Weights of a small multi-label image tagger.
Model: 8.53M parameters, 48-pixel images, arch vit, norm layernorm, activation silu, patch size [6, 6], layers 8, width 256.
Data: trained on photos with spoken descriptions (Open Images, Localized Narratives), 203450 training examples, 25.4 epochs.
Rows from block 2, named by matrix and row number. Rows with one number belong to one neuron. Each number is 500 + 50 x the weight over the matrix's rms, rounded and kept within 0 to 999. All counts start at 0. Numbers have three digits each.
# fc1: MLP up (model.blocks.2.mlp.fc1.weight, 1536x256), inputs 0-85
# fc2: MLP down (model.blocks.2.mlp.fc2.weight, 256x1536, transposed), outputs 0-85
fc1.956:468508455567581493523519462450447525386526550514489546502498622428506496489531478499392512485547465417507444452520581492440540420494496434491456529501527525496504517425564485475416529522610522498430441483482467488565481614543481469550519455546487540483420518
fc2.956:504549526438543617514537543481369561451505382457545474375511493494532510605419377554494488496555475494474571532489486446499474531530530427519479443466439470401593518572540459466454474485499499375593459530456546575523486399577476523520543413480524512378481459
fc1.957:435470482481518487552540444530495491548572492469496429569505454499487472563451508564445519498486460546542509544524525512491517548460456540568529669502461499539458526607504517547538414492556480545588431505445488422557502506542520513458486469478489519507560515
fc2.957:417483508547483453469538483472587507513499495553533519447455479534491538393518485541493545502401571546435490480451457538410495499439555475478457434560564544513468442542474464490511555518454517483476535499448586541537486439496490549499509453562563413588434478
fc1.958:510483483532538555589514535463396502486468549451511558449482422482501466472520454525455537583431477449493419448401533512397470427450556494528518465557570556442533493480485564483483514456521602497479488422541462509496486465474448497538574496612602492409390454
fc2.958:440527566573486446518496438494498505557461490501549521506519458515521453618434582460522544510566447495464492574526443543515604549409505551517527555418424520531544564465483517517507480545489472495509528533501498467487468466500530552481471405404519520475514532
fc1.959:532538423569500538536508475401497460532485458500598523473596456439506586456450379396439494586518402463551507500535494534536488433567517494461536505465570539525525546509499531533494522524495509519504506557466620533530546490490514487519519511519494498530527487
fc2.959:412495446509522540432377554538593438468514572474418490470488457439496479499485564533533499438483474423455545518504504402449466527503473534494560403573439504524494426541464529429437553444583518558538486432474440496453418507465563485452510517491508545459450557
fc1.960:470488484539517475433427549533444496448467587518553497503518491504547406536520453478449579438501523404443463418470485521559561565430531521516450485542455637521469520464510534514542556502513501518465484489548511481500548572532541550484534518513474464465539560
fc2.960:513462575469466519461520493539437519520540389560377447484479493422413559518460502505474494535507522472518587506529537535432534466488522465476607522449410433547594465502459468467492519511491512509494481480514447534556504417531422487461430508431610563574533441
fc1.961:461497524597539537506445442493385488480409458547532497513506518534434443444541379529452514423531557535469460494485483561574548504504513552517464417484550531595466454559483471619504426453557547547416567444508399510551480552521490511484460510528473524465598437
fc2.961:552471417488503566511571394497504553497471577475402420521449483478539477568477606495449491486418534547436572540525516481467502621499558529511617527562449495447483425517536513517477473517488408466456491470515517558418539377542454522489514471511462542528389481
fc1.962:480416407565512528460566418489500465536571598485543534488384436448523507522581490459521436465475480553485453483521503462551545520474539462465585476415516507508503513458519491479488484480546438474396545511542489516535610591506515432472551534340437542390524542
fc2.962:558508583534437585483505485318403448541472517519558512423491475539561506509490468532552430594540412495450600473535557537529440415554464564438483477618496432493507552490534519495420576481441578492538437512490474516504509524475487531489542386539646486573545574
fc1.963:493448513523500560525450517481517647493449562542508517517525576486483523383554547472547514452440553471529446434523530486535484395578444517543470535512583469579494433512483505475524475584523534497506481457514578512467407436463544534556466457561474516544522578
fc2.963:486509586574442563572486465473505365536504529564493473495473453509489484556437491510492512501413373580525370571560419536484550595418531538452503420498556605434526476523449527540428476439514381545508462490438501480491554616567478553503461416534512505484402348
fc1.964:447509455504626517480531514472631617531496449499424439484438545601525528542537490507545502490528504529528462429511486547518459492532574453446395506510516476544555491520492485442457490597536481467607462543385447407481433513446496589455474617435501583418439500
fc2.964:548395513491517429426510480558488426446510492473515553502530500481479516527509425462480461558431492491503455544500522517534548456528432540506509553453550550420458465517561569460542476517429461464557440518526505556553552485502460463532518523472457444509474528
fc1.965:533517495512526533515419525525566573491464535507414492573524539502537453418541549541479480479413578502506507484525489484475515510451512548463498422491507521452443429473420529492524414485542575589491517500548497584464459575492521451575494475449507461519484602
fc2.965:450484572525493539493498427489501416449461446489565592442510636534577515486371607512535425489535528441539343476477421549490579411508480417434551504529406521499547635584515514564516540527425539465532508484536507505537473365606538661405515561539493529560438427
fc1.966:458450485617463525517507515376550446474537539582446487435442467496521555427373487565405468403498346610544507504506485455500585541523437481521501585551556505579585457473502537434403443515487402488473491471595473524545570526554457577647529573488564483579448506
fc2.966:466447487461527475498499517535490533562465533463443498457509487556605422518562475514516478515527557583482491408471525365523568468540517474526525412667484391453505464544452404607518385482421465495556532476474404520483498490490560446426558456489515481564451467
fc1.967:458581492488564495507489513497531569498578470495504515436450490497511485511517493474452502447462520524522495416456535508573548434454484423476465511572414493535536458442544551482452489470482457550448522532465541484517484404547509522425446497523478537472455539
fc2.967:492406492610475482440492479483446522545486526573478513533509448522538488472460483486532507533578521416482488567555461534478510456589547601510572558508439423585486539515493528548512516502425426550526463394545404490531468473487504575438464561441493465520540380
fc1.968:610567468537473465411531530526553511525448424501558523530504457407504464525481394530481510566540505473536464460517565485509551530533533512441458461506497494575474567478471487588552484499468509453598480495450546476543477441480523566432453474508422464549489567
fc2.968:487455530415470450620503536500566452454462516493561458441544529538558392511538563492437533473469500561450498465445484467490415575441520425506538519443461468472506459485388446570474481470422519538533507505500542565559533461505519460512585543467510573538468453
fc1.969:513574434466473429513439435448478563526465481435510432476487406525534495483477544484497443515531563475522489450454454602536551596456541447515417538515537572535513469399464453406405483473458434569463536500455426578520556564527477446559487510523555494546515528
fc2.969:590437518578476465539520583477455486489486537505395510477559560531479500453531545578542550520542486515446501557485553565491507543496456485499575515637516474511555559484475455648574476451463548485523533481553495531502476421438555514392441537431417500483521527
fc1.970:528515557523473483497567515396415420364536459463512531494556552517486506541529438484525528526490424434496497458466622582540440475507475573529625449517564606503472550438531533618564543513532451528423528508485517543505533392502476490569554560593577494551500545
fc2.970:527535426561477597509548496513533475597500599586394437410463508438525502515418510562410519525475477528532568480446513461435620533506599540529469565507430515461543402516469562448490464547559368477557483412488548478475377462507444563515460427436520505481447439
fc1.971:524591494487510398499548534540419530471555507463499369506460532502549414470488448449517484558517466515547442452506497567450496517523523505454514560519556420475520492436481527420525514538588445474431474500426461453580473492464497525490563587547587402533482438
fc2.971:515503459511458449548486542595480509417555509526550593438456488503563550569630578448532465432416557607494482508534444546435529475423497433486594512496453562566455447516483472570531504471549500424563509585451475518415486551431656498489525460511406611582589501
fc1.972:451497601415420547503520379477502506494492552476547554503483477539572481492381563492454423422426500562453496494502507563427536454480463602511502574596449530495493484450455514426503474414650539590474465573512540430561492491469602439527535522483595512479485500
fc2.972:518489475565514556479448397335502452461555395480509538478522501523489519451553585524526444504462498490508484535555442432507507579527522486571537560455469565463517489533505518466472476554517480541472606593468474522420598500629460437493507377541415545456506534
fc1.973:467541531465553479412440466504377451510470523509592465564527521485479535485578465451589597521480522527480503494541526612555509510480528459506443500495569436474545543505598447563506449585426560475468466447555513441392497480514503543440447464415501521466535491
fc2.973:446465507463483494559516453506609431597549453469381569444652402546544570475441487438551469489578485490522527475510488457499448515511443535381528563461472448545491522531557495472458509461434535600602518464429554512585554650504567427437560397551529514486489501
fc1.974:448521511452482492561585507488497544545531538476446542445529543515566466453528454519469494475448552521600505397410533473407533505548478488518492483493480469420544461447423527439506526479440540561471502430508504456568523488468484505462501477525529554495501509
fc2.974:501557525499488477462472489523514496480501472531476496579506507528484473491455479453567488501564438504434466542485493532573461467596518541546492494486440517513516522474477403553500456523490488567471528594546462543491442476546544537571553567401497545482537447
fc1.975:556485465566434541540519485467511375533514484490510456560576503583390568461381484546528473450563570554578510441395458477503546542546460493525480507581536566498557518489419603493536395444497513460562452525435397481581437552540490421550547591527550582571513494
fc2.975:525536542484503445412485516597521472498460517507510609488447490456618476525534636511485488559451504484434524525522522531545461407483547604470565437493412521557487517526484501506538492560598422529491520503482548524489603499589498631377437476440549477428531445
fc1.976:527569513473538499474478568495492572579489400541513485569560484497519438531539478455493482575459546586475461518508446543436508568571487530529531553483484489461497521474453527449508523523505449481418452444473494460535463552453471448478588527573522585513484517
fc2.976:541479476420492540494493450548479529449499491514524568433427541458469498503454636440477515475481483490577485470537541394447472499464494526532569390532453441582519483562463439541508475494507457502550537514507466483504499410466523503514453440485442482540460448
fc1.977:547504486462471467549488537451535429504505493557585494492523535477474401399543465462452504434548476556464511455396563525448459443520440433569449613547480531560536468580543502414563554476526553504624415500409549413555528444484486461500559519553503441621446474
fc2.977:486455529499508551511519501461541518513539470446524528524532521625502507475412462491495531534430488442464458516526452536458446501511514520547404349468509574556541551500509448393450420564477457585437475508531507527415451532491550568510414510460491485433515601
fc1.978:539461458524502490449532471623496522426483493490523490493471468466572553591481530446476493452559578466458564516536507564514517597457526540586549521430542468560504488420466394505404551550451455521415513499569507477542453482520565541434500461556572426554533478
fc2.978:454412563519592498501427485429410431530437437557436500460570499517447533500526566522538575514566472447590492527484616509540539512655447471524498515582439535538526581456439541409526528532531434500585553470555472601453396481459484506389532563487628568435504480
fc1.979:426484485501506519490506547480407469548554621601411548513514473470535452434467379405513455500575550441456518396511579508464526436523498434489508517518515494546519531499508518470498538546513521573478534467432557508454573486576592497579484522528512586475590517
fc2.979:580518480539506445488592505544510527497525506475544512523466460493423560570508579539586590563468398448488493460480485486499449525351518572473509574565603559450550480507570469504463485487460458490489511465527438486431490452483387354407451444526509475579462458
fc1.980:508506448521437482530478524534488454617488467509569480501526488501433515419446397455512478373474468490434532370456471533488480516464429452575391465581544472553463558467485499447491480532463409451569486538512512564427561560623471398405538467495490446554582540
fc2.980:564539562480589454472487542438465586477606516555484565484500431503451513567536442500424503572489496480437495496483555540490484566468455511521456437501471580454437550500486515537500426413559568572488553551608480429526412409383565519520425519537505528486454459
fc1.981:512515496530495550556465514532488474491501561591531579568487543499492505525509485496511491541516462447481507485532523460549530533445432433411468566477570528520474462507523513515471373526485537515583575539425500479515449465463520550451450507529451426452512419
fc2.981:424515492452437417456505506503542544531508524499465413521536491551524433467453590525530477556509577518463421530509496572541521519552499561486483466533409560415540477444521484490474517527526506464506427497515421553556451511541456429510464528387549570533515497
fc1.982:475519547455411542516473533501504440595486513476568510555520471518517478495563447498554522503562528519520491484405500514402492495483504538459424532462438543534469433620525431419373510522525497422550558608458537575521534523507550535539481461456561478473517582
fc2.982:591433528540596451433529530551476563456523501523497520487448497511519485446458602521407452528437512504443470523616527514551484521539515505478516448555499494392542596468469506519560510460523564580486426461530441464461543473518476448466523496519456442472471457
fc1.983:559497553433425502482482457496467497511405484450511433479531547510446496581572490557487574453459430484504562468543512464505550531444534507541455553418482453583550478514541436501573517526514555592483477462528571463496399507475553484519529560446461515421467525
fc2.983:418458500613484433544546501541487465465443488559500539513513559418560486449552496481482472514505504500414519467456435512463489524460432549501421439610457509482488525586505510493569507560548470485510479599364558543476471549600486547490445463516460531612501479
fc1.984:531583534477512403463512519522550544455480510472590457449426548524458453448570556507433552570559539484572564472511516528572537514515513497568486499507622490453434482462482401561506441453572501510609469513474473460463538504477481423424474424515529631514384476
fc2.984:471518509527504453549483429572443453454466494566488458452509462477517524580465511442518570469425493447396538493442486495535438617457575419525583543558485554459627500550462553405465490454512544555624557392460479503536568462489526498489573526585569494566493535
fc1.985:510502545473444528628459448502426522497510480479383497512462448505418486445498466507452403566471443489570502429501539523504458421411532463512529530519567500480497430556466452423616379527500473427574382389480495532494448540586508537415547482559525604491554530
fc2.985:536507430465503488502553518449511457543467488546608479551459482523466553464381495464498543447479514581485474480478461509546549543525497539504501556484489477454468482531568570518413590533505503452430566562485445483507464465411498535560544459441485408565571463
fc1.986:476481514435554585435575566409506549496562538530463510519546569485541511494507409503549533431453401566439495480447480477465561476583473557561401526493532520613487409390490508467546517399461523465465462530447469404475491515488515510555421515456511539481547487
fc2.986:372472549536562538499501507701465482356577426449493447487542462639493409524505516478369491444497463521553564528486565487542483557493530486555614542531482423437535559583438492453521479487532456528530516522527481545538580467496460441479445491490439506484546526
fc1.987:582556549461496490508485587500488512550487433415512562499573501643438409501519526537562501592520459524435371560464545612417517561502531471589483488554559552508517425489442632444439539553435508505585482541374434555500489501468445468480531419507561412487491417
fc2.987:553391464596495469476480465529569482517580448525531479490402562501515518452465515470522492480472472525509563459486456446518446439473458539412479517477489479464503573489520363393491494493519549519563552457548464495437503438482515523462478558447503526523536593
fc1.988:526489562511424519543576501530439558513542424461505529570458566489492532510424493519440532466497499517506443439538513439484530519438427517521493480568568611569443477472449472514496516511544535593506627517458457497544545548491546460542488498427498470491532439
fc2.988:556456489460491607478526446517527546505502504518498457546457495463530427541437384460574452461450600453518513541520518566507502472484557496390590492477438424390480434495436520529515508552538477414598503466585556605458444405548536499485551498451491515587459523
fc1.989:486531527512505448501427440420532477532419524568491460446525583438555504499474452476556497440515497494584564477522458402511467524546523558440534562428475537472511444407500545508527539447527438487410464497372544524505461516515486576488481538536533518401437486
fc2.989:590485531517408603480598529505561450493500550551388594594542541421458567470471491545510544575506512486458492512503362441530449475469516403607475482534632544465541595656491479514464489477479490456469524449526554392486628470474520424479525511488476533480496524
fc1.990:497502517516514413544492431581550467454445469501558487554524418617522534497556428464456498466511505551520455514478440562550528491525469398456431523528523549511397510446546436563502500555506463459550525567490428560469520589478457554413482548484478471554484490
fc2.990:524476435505510471465484429421507505624536511525422494510480516477568407451521534519543563532475541494505458522509465607521468591626362557515456438582449407553505519485521475531477425545514520475452497418526417501442485476527483487571575437504460448517474482