From a checkpoint of a small multi-label image tagger.
Training: soap at rate 0.0016, 20200 steps, batches of 256.
Data: trained on photos with spoken descriptions (Open Images, Localized Narratives), 203450 training examples.
Rows from block 5, named by matrix and row number. Rows with one number belong to one neuron. Each number is 500 + 40 x the weight over the matrix's rms, rounded and kept within 0 to 999. All counts start at 0. Numbers have three digits each.
# fc1: MLP up (model.blocks.5.mlp.fc1.weight, 1536x256), inputs 172-255
# fc2: MLP down (model.blocks.5.mlp.fc2.weight, 256x1536, transposed), outputs 172-255
fc1.691:526560505458492490555578491463473483548537491537523451428483496545550470465455538452441508429548533395588501500525505501549527503516506531543517474512462517540534555474545541470516399511559491570533549517474570473500518577501458542444507475546555474467
fc2.691:468580544521518475523491463565529521495492532434488488556516464577463420497520508448495523533537496542463502481504483502513525488446476480496523551495487492486468463466530483507416479483519524474528512500530523608545576593422570495465510542460543471526
fc1.692:476552478429531562559480529457431524492539451483500483473516552478485466444502547553462516419537533498458444510405539520495497553508422532419508526468523489537411426491487452501530525510540499448508467573484450471551455512518450477515504565536553468495
fc2.692:532579553495521543444455485524526396550418572460487542513524502516513492431468545481492451462540497515529553530518405548519488560504475514517499515526435500506496576469466483547424508576508497482591588489442484428516509517427538480496443532471524540514
fc1.693:386515528460460541515524519453592515451441560455564495529509462503488486458501528553553523487483496495490495563494473495440592506487469479478542569497527458507515500486497484511523532512477501494499547476506519525502526460487518461506463462523563503416
fc2.693:490526508510526463524503405478558461484527595625510447508445486547408496545529454513499536543488516587495496479449537429545453470518451522498527445478562494405476522529532528559487525514520482565454514484519509396458500500505454532531500532535485477547
fc1.694:456517555540539511569477567458529521432566515509537403442426554522510511616447484452539495453494456457522487467501503530561472521529507567543484479515511498512491437533492559485520480521521482449508463491522491458392552529509490466523471546489469451498
fc2.694:528400400580467484543567472442577520454522513532387465456428464524517526568453495471472573502475506460488499518492547569421518556497576513591509471450478489504530477449455473413630438499448444602474506472511521454535445519548446525510514461487479526486
fc1.695:479524481457525547506498495528580508536507442440521470515507506517514480528462493481490502492514467484487488491456487544472461484529487469529473562549483492457514487500534499484548476493474501476534494518457515552471541477516482503531470530517467459555
fc2.695:479493499537497542512476484507507411498478613413424515528517499524521483509507490464445554477449458566499463406451454467525500520498452489550475448559479496487468391550491536504525454477516485503508463498469521433546487483530489497514541502498545478464
fc1.696:519536516467451471500461557466505482492540466522503498452496457468539483477480456525498526477533534479461472480497474489480425497509501505446449459480527516488500591509566516522532437514524447451473493473462475511507586454508447504471466539532465461464
fc2.696:447510515420492465485464471481487527545470484496492534527544455456489536478516526527602531504439461467524513503483514514434497494506485417480459492553461461517529555511520529502445510438499484545538605519573474468565413541477478531474489557547490524476
fc1.697:565476509503457497486489475504492469534463470478502493510509455495476496587590439563468441533532468529499470489495423452529477496475557424489498484599576484477528534561525472519476440504453533498524451519442450484504457554455542458531583542517516539520
fc2.697:504449541475431489498565513457516499547483547495441541481518507577493489500491478495553428465505540526494480487492528476425524546500486491472565535487456527485510537529490445470525496499549467453506573575532507563554424522514500573604451508428473549540
fc1.698:460529467515459527561513501532596542478524469533518551537479416467531488514524483598529577555581483537559560487527574444535481435513527515452567503527479537420480461451472484439521487561525442526479460496497479491469599482516465494475473560534470510543
fc2.698:537464492498484524495511505474505464562579538488547537478519514453477530440451496414458438456520502509504425535475441450470494606492505495492504507489434523499569505532539477539549554426531635550528506496450552528503513546473523485460506530476518529555
fc1.699:432496419490452548529468549410464514495497464488485571466490528516493541545474515504450405580462501416494611448548437557504506481497603541600519499493498517488495524506499515517494469471595490431467469477467495463469511517539573548546437507476511507534
fc2.699:530477517472468389531478515499531433530426456516484479524502496512524477531541531511614455513549559500507468446454494502486484453532496552490505492512491450506535477471468492497491546486484526470530513572449441488532394514489482385492408485541472564575
fc1.700:493475458460518407549593521515544465491435482491495464459521510495490546543504575510519486428490503445458471450500474447488496507507520549486525493498448484556467485443537505496505436457472536531536460473537435457422461467491470476454517512518550522513
fc2.700:605611391471424552463511569511506491512573506487516524499448492509561438520441536467486489464536486486471456559499424524528508522574500535497533515541473453446513459482484508451503484530491539511536492515462521461528497484502472478471490525467465473459
fc1.701:448493491499540469528443487560524506497516542447505543479544540500517522485472493529534460504527526436494486491473493525522484543544617520501497571521468469482502484448428566508515430520553508439508533478531541506511526542528500549581526472489467452543
fc2.701:463489525471468495564585508424388519523482472535458522540491483542497526548521530473447478509535454501471518450504550448501478426483525510503541462431449523573548535490482541511527513543485439500504530424548533479478522506526480532554504498555472471533
fc1.702:433458475478470465506426548478498502399425478496435480513494542395513603530461479548586491443481554541515541507468450506532551451558489481476494534407489527433528528425506508519544511494533511499499464483527515549520499477533549533487555488515534515556
fc2.702:553527563543490568520523543517483432513496524511514464513565515581542461468507567512446516473478463519422493432460500482469413446455518451537508463514541466506500574501478479574496497479450473534460524517472515424498479524505442490480461512540580488527
fc1.703:461507539477531450545488573547483434495464541518469517416573456565507482476563458496502469460556503483520470530564421505401534480500535504545511457514579554485481543477480448601538458464463487436503525538521520500545419513522531474502557431436503578539
fc2.703:488524464525425488483454506407521525543467477455453508505479569442475491471468579482548446518553501516557526452528486528624491530516554454566551499505466456409498463531547481421448494546516391584562488489426514596435504423491547543524501486620439475459
fc1.704:510479559466572501464487494553416481586552556490475545526516507550497510469465451515537485468514463499500419476511521485450491443523541480418520542436477442547504434509503491513539485494485456487476560465537502553565514552489449519501535462506535478439
fc2.704:487464505525451514538537491501495490508503504504517488536486549494520527575488502552491502463493524445590515546450433420580504480461515529516524481468513484555513523486479517516468471605511537480452523498457503482461500494506469453531499477516533498594
fc1.705:448500535455443472473495554463470414460476502513517515457458524479487467592514403488549484464502568450508560453643569462545545502441520446535465444484533480524526489478511483552451438413515540471489504555540507462501511422531470494434537506554459466447
fc2.705:458528440496487460540529522581550494477467434474490444498559495456504501499523515476481476545507481525541461555499491515480470496496473495454521499487505505491494514529490487536507512488514509490489483406492480505541501479541442552449482457475479523454
fc1.706:473450390418524500496492547526544489461539553452546512469556573483521491460494479447469547562511485440508522437631436495487569520537590510464506497560492530507510490532566475468491509532539505614516501492494471520470494512463481539495493554563500550547
fc2.706:541611495534539532502466455468504435517458520537442504454447503461546520550470494558520381471481462479431555480519498470527496546554506536453514468538572468449501517469545556564512527447512519526490459425495444565505472411515499488444495585458426451422
fc1.707:512514543526509469527477554471424414500568501532461545501426516560480438458428489531523490549519505520496487460523489446539475485505483475576428499503473439466446504496549510495485523484505595604481484573499516518590536541520517488573493446524459522502
fc2.707:457535528492523494533480530515521523498475456538517543513463484466507669547452476437476509484472476420560452514516556596427501359470446479436481508442532544539508440515507497531497536496506483449458514504522409563469529451498482420459489539489513516471
fc1.708:431522444431518472485435502514498488477497413507556482402528521613494463517437445532449445473497504584477514512472539452468534459500491528488519554530419506491513456500413497464502568569525498457499456544522523413563477512537511484499465554462461479485
fc2.708:563414421515456466450420418490518405477517495468494520460437543531496552469585544492533490534483497525538487537460473567527535509418537504485456451483530496508497487481560471476520566565516474522552440506504545545459467527563546466497433552511563475523
fc1.709:541486531559476586502474549488536499545507497508443495519432520528608433417584586537512515471530579465448487522475471475466438498516435511450535461505498505456501580514486519501456468545501492464526492494446428449635535547476481551471422481515462466538
fc2.709:515575442508467483489540427446485493523525497480525550501483489467565454509478522578464514564493499470523481460516515427456500525494554463507430544437479439520495434517508496522574537479462449577477516500502479522534493533493493490449551501467493452510
fc1.710:514495518422502506497505572531471416554465516429543519569510526549497501430485511502489482502523537455502482523442491468550553587536527536533526505488497532530480477536430488477545482538497474482515512510517493400450473476488514395541509467497519510560
fc2.710:460538461497578475544425412569484476550498555498501489532480528482540471520555483533476517515517499392516442500547436473501466461475494487541473499476515526518488493486516448536494459463440493555511504502496487507563492488529496462480575503546495476553
fc1.711:544500523522529506515412487557488452494524536471540489390451473507516503559493531471522408490473439478493538456505449505489536521539475468512482551500505497488531459476543483518480505566536510481450446568500547457462524528491461459459450484515535536593
fc2.711:481453514557491445502488563510571479465492432531529488545517528505501492485479558477443467482491461450545541472527485489505510572486507506510480445438518493449484527513441510472457570574525471472546505509466502482540503470455614500467512490500480555484
fc1.712:490363471460531477475498469470392463511476488537522546434479561577530516485456491491536527499509533482511574452497523530573530433500488458458497502507441524508556466416511555474480519568496506526494512514492522526506508482472517584502506470502516477547
fc2.712:446456510515491451549457533464436483519500458584517455564532413496571511509511450511580522502515493478547531566435522479536480501460504468536523550509522585513513440511508471467496467460457468421493450515498497505488511533556562454494520461514484448481
fc1.713:478535505423524480489466556480485486516492535511504482489457453506468437516468534468484502470473597467449461557521460458488488452529454478524492550459509472526468472488510443471567464463507421429486480541489492526522480429475492596461526459485530552479
fc2.713:413481511550593548443577475505553563532513493523457458493491528518448527511526519466456504448550494470475507485463493484510534479525525539520488550491526502476594506442511505545485442513523410529502462450579553581515533541446464537536556506509479475511
fc1.714:485434441498515467525512512487565526423505485448481465434535430473534510474520467512492516488486539524574494518545521498491514456585426448426466481493485440456492505513530537477476475523545488524477431437442483576510476488556426534489437519496537475464
fc2.714:525498493591476540523530480534435479563440496513515594508484452451495534468508460488464512469484475482428549525490505525531528535428552487530535531547501438505466534525527522486531493486482498471555502480472449460495441491498541508424477537500505539513
fc1.715:498588473475589513562507501460486512547427443563560485515482440527545499600512468544533496506501505475536499512552482500460578463585486498406488504505469525511497516495529491549539506455485487497518551485528538540520494513502426495569508512515509494481
fc2.715:444445567499510574556516532538490517498500515457482534525446480480487533477484498469445523559442437482480513523484409541557457502443602558503518502503523425524538479527458547437459436462503563457530405576509476438532541553499505481521492487542467508528
fc1.716:525525521456507442466491491501496508506527487475534491515549429505467643482597463508498522458462584487475464464508512566461576480575534462477531512562408470519464497560480452532514458449481443528505486520432555545463532488570414544477501451486547457527
fc2.716:487432457557481517502417576500549455446500503459514496466482463497525468490436488461501471471477533482462461550419538550477450496489504470512494519463470492527475459520476534532496512499521525569469542438517550458549525529430510501472456507409487515460
fc1.717:465463461480588476445587450530464424474490506480452501485494513504514497517441433424571515426541474544465485473532481513469552520460604457473548528473465492473495484504563491426503456490502467487515443489514479530446512513465465557462564515558457510537
fc2.717:493495455507539537490442560459461448441509456615511516485543541505448510500508542476477508534461501473549559506453551529473466462460491571515485553471489485485529466473547557471470514503553401470459484475521490484529432525546494535462491560511489457445
fc1.718:473497438494436481549439489525497514534516516570517516508467512439508464465546485541457475573441472495506513530570463462521459517412544460442539535474444543478505499546475480536537569540475481508527512516541570523437573532532553471398396476527516506548
fc2.718:516454566503589581500569500540490458553546469436519476509470539460454498480482521474492427519514553533429487506438478503544474513478462478504546440552493469390509468534516502487497537459486515485464493498516518476554479485520443439532517479481492503509
fc1.719:503449498423447502585474547522560448388496558498539480454505478497472384477447447595520539502564481476487505513495527424492485542518443494483518515495482516534478457469519549460476518531541465463499467439498541537492453493444517546493574490517523478526
fc2.719:499497514557471482489533456513436516495494480491504491472598438468482610468555490539581421489475483548506466454464542443546480480543522551504444471454504398456470492483547469458469489538562543560542418505560518490486523406449473523476465476462477454546
fc1.720:376525517521454489503499541496545469409550488464440452433484499503517480502540472560517533477481535466525531567488452562517519447551461470470571527487468498514452477479437546476432495479459564461561561501455480510530505480519551497509451488482469487537
fc2.720:543488473519515514493456561500530517504513461470532515470489439535471516506470528483541525501547554449526454465515504447458492523528450555522573522517478501453495462584500558476472527421516455466516451570472491508443495499501496536474433509534598514501
fc1.721:570489451456489534529520586531492495479483473460492503437463503521543537516522602491544555518529517417631522420486513505466491506514518508480483530547596450492471455454450536441614462488474474469469507531496563541532503509536470516583521490476550472518
fc2.721:475527504480469493474490541495476433514532528516568541497447475525557462510444473534470489533483473495449571362533495554528525509501466483514480537517526468532469476428482556481541485511544453489482510512478474549505506538436550469535433542487475467469
fc1.722:511428495518521416496472483485502514430451507476552519456524471545515407498468555491571525459513414494533507475629505410457444509490509486490566512527525533545502510496482484504444417550573530431482568437483510548497553542458470489470492485518503516528
fc2.722:383519460496466503527488441549519488491529494483496578495482511455512580454463522578505483494468540595470429505498508429478520502406491472436500449434518557474476529599510514503435603570533496548484519541452484470559480462448430549528512465535498522555
fc1.723:501473486447549517528474569457526580486469520495519475556485548563441527476573537445472446502474510479572470423549516476513490543493539527455550535474423498447439518497551538515473520479425491549531448473489501378446536491534522506533455449517491568539
fc2.723:571478507503548504445470494512584496491457510514472459471489515497536476451515552536521541465434494527469546488480513508534515446470527502498484475516562529538472484455517438456460472527553521467521446487500505514560499435521453464457505448549482501501
fc1.724:441523513413563558490476532540580564447530493513484540505503484520545489506475500496490494486503501433499531488555473444502510391512547518444498500544531507447535527496435516512530529437516554524514518462542541519536486472525424490558585474423529506512
fc2.724:511493510505391456556552507456481498490482501448475473476508521493472491558518443519524423483469515515494507535516489507543447529498513500498443501498492511573510465455619520533480536431480447522483505471434458456518567471440510460519503511487473533474
fc1.725:405430480526510538566511554468476435424477527481491443454482515572483523440461540504467487472521485553456612524455503454555475457507506540485514552445446554471483433391516515460503521506520484506519482502477507496537498555525492513527476571429557527481
fc2.725:490499507495484522501569461545556483480487425501526608575535487465507489523475481468567480475498486447523503456483561502486431559470502432492565479533526503460457525548536526455461533508596433501491484540467408476471438544519477506427515477503471451532
fc1.726:553569520497590542459546557530509568488506494539514514486545449415485512443556397450615495518492467539514479465480546490490471479503496514414446548516401502487531493479635494550539484465511471481456443527559534486525481578523453506456502500522561531465
fc2.726:463516516480517534518549455488477471551512487498455464510549564519473494513515535513472485498465601488519473525492496473446518505552470510606428540552545513496466492496502455539470509491520507559459471486535510488440508511530463516509528477549518522486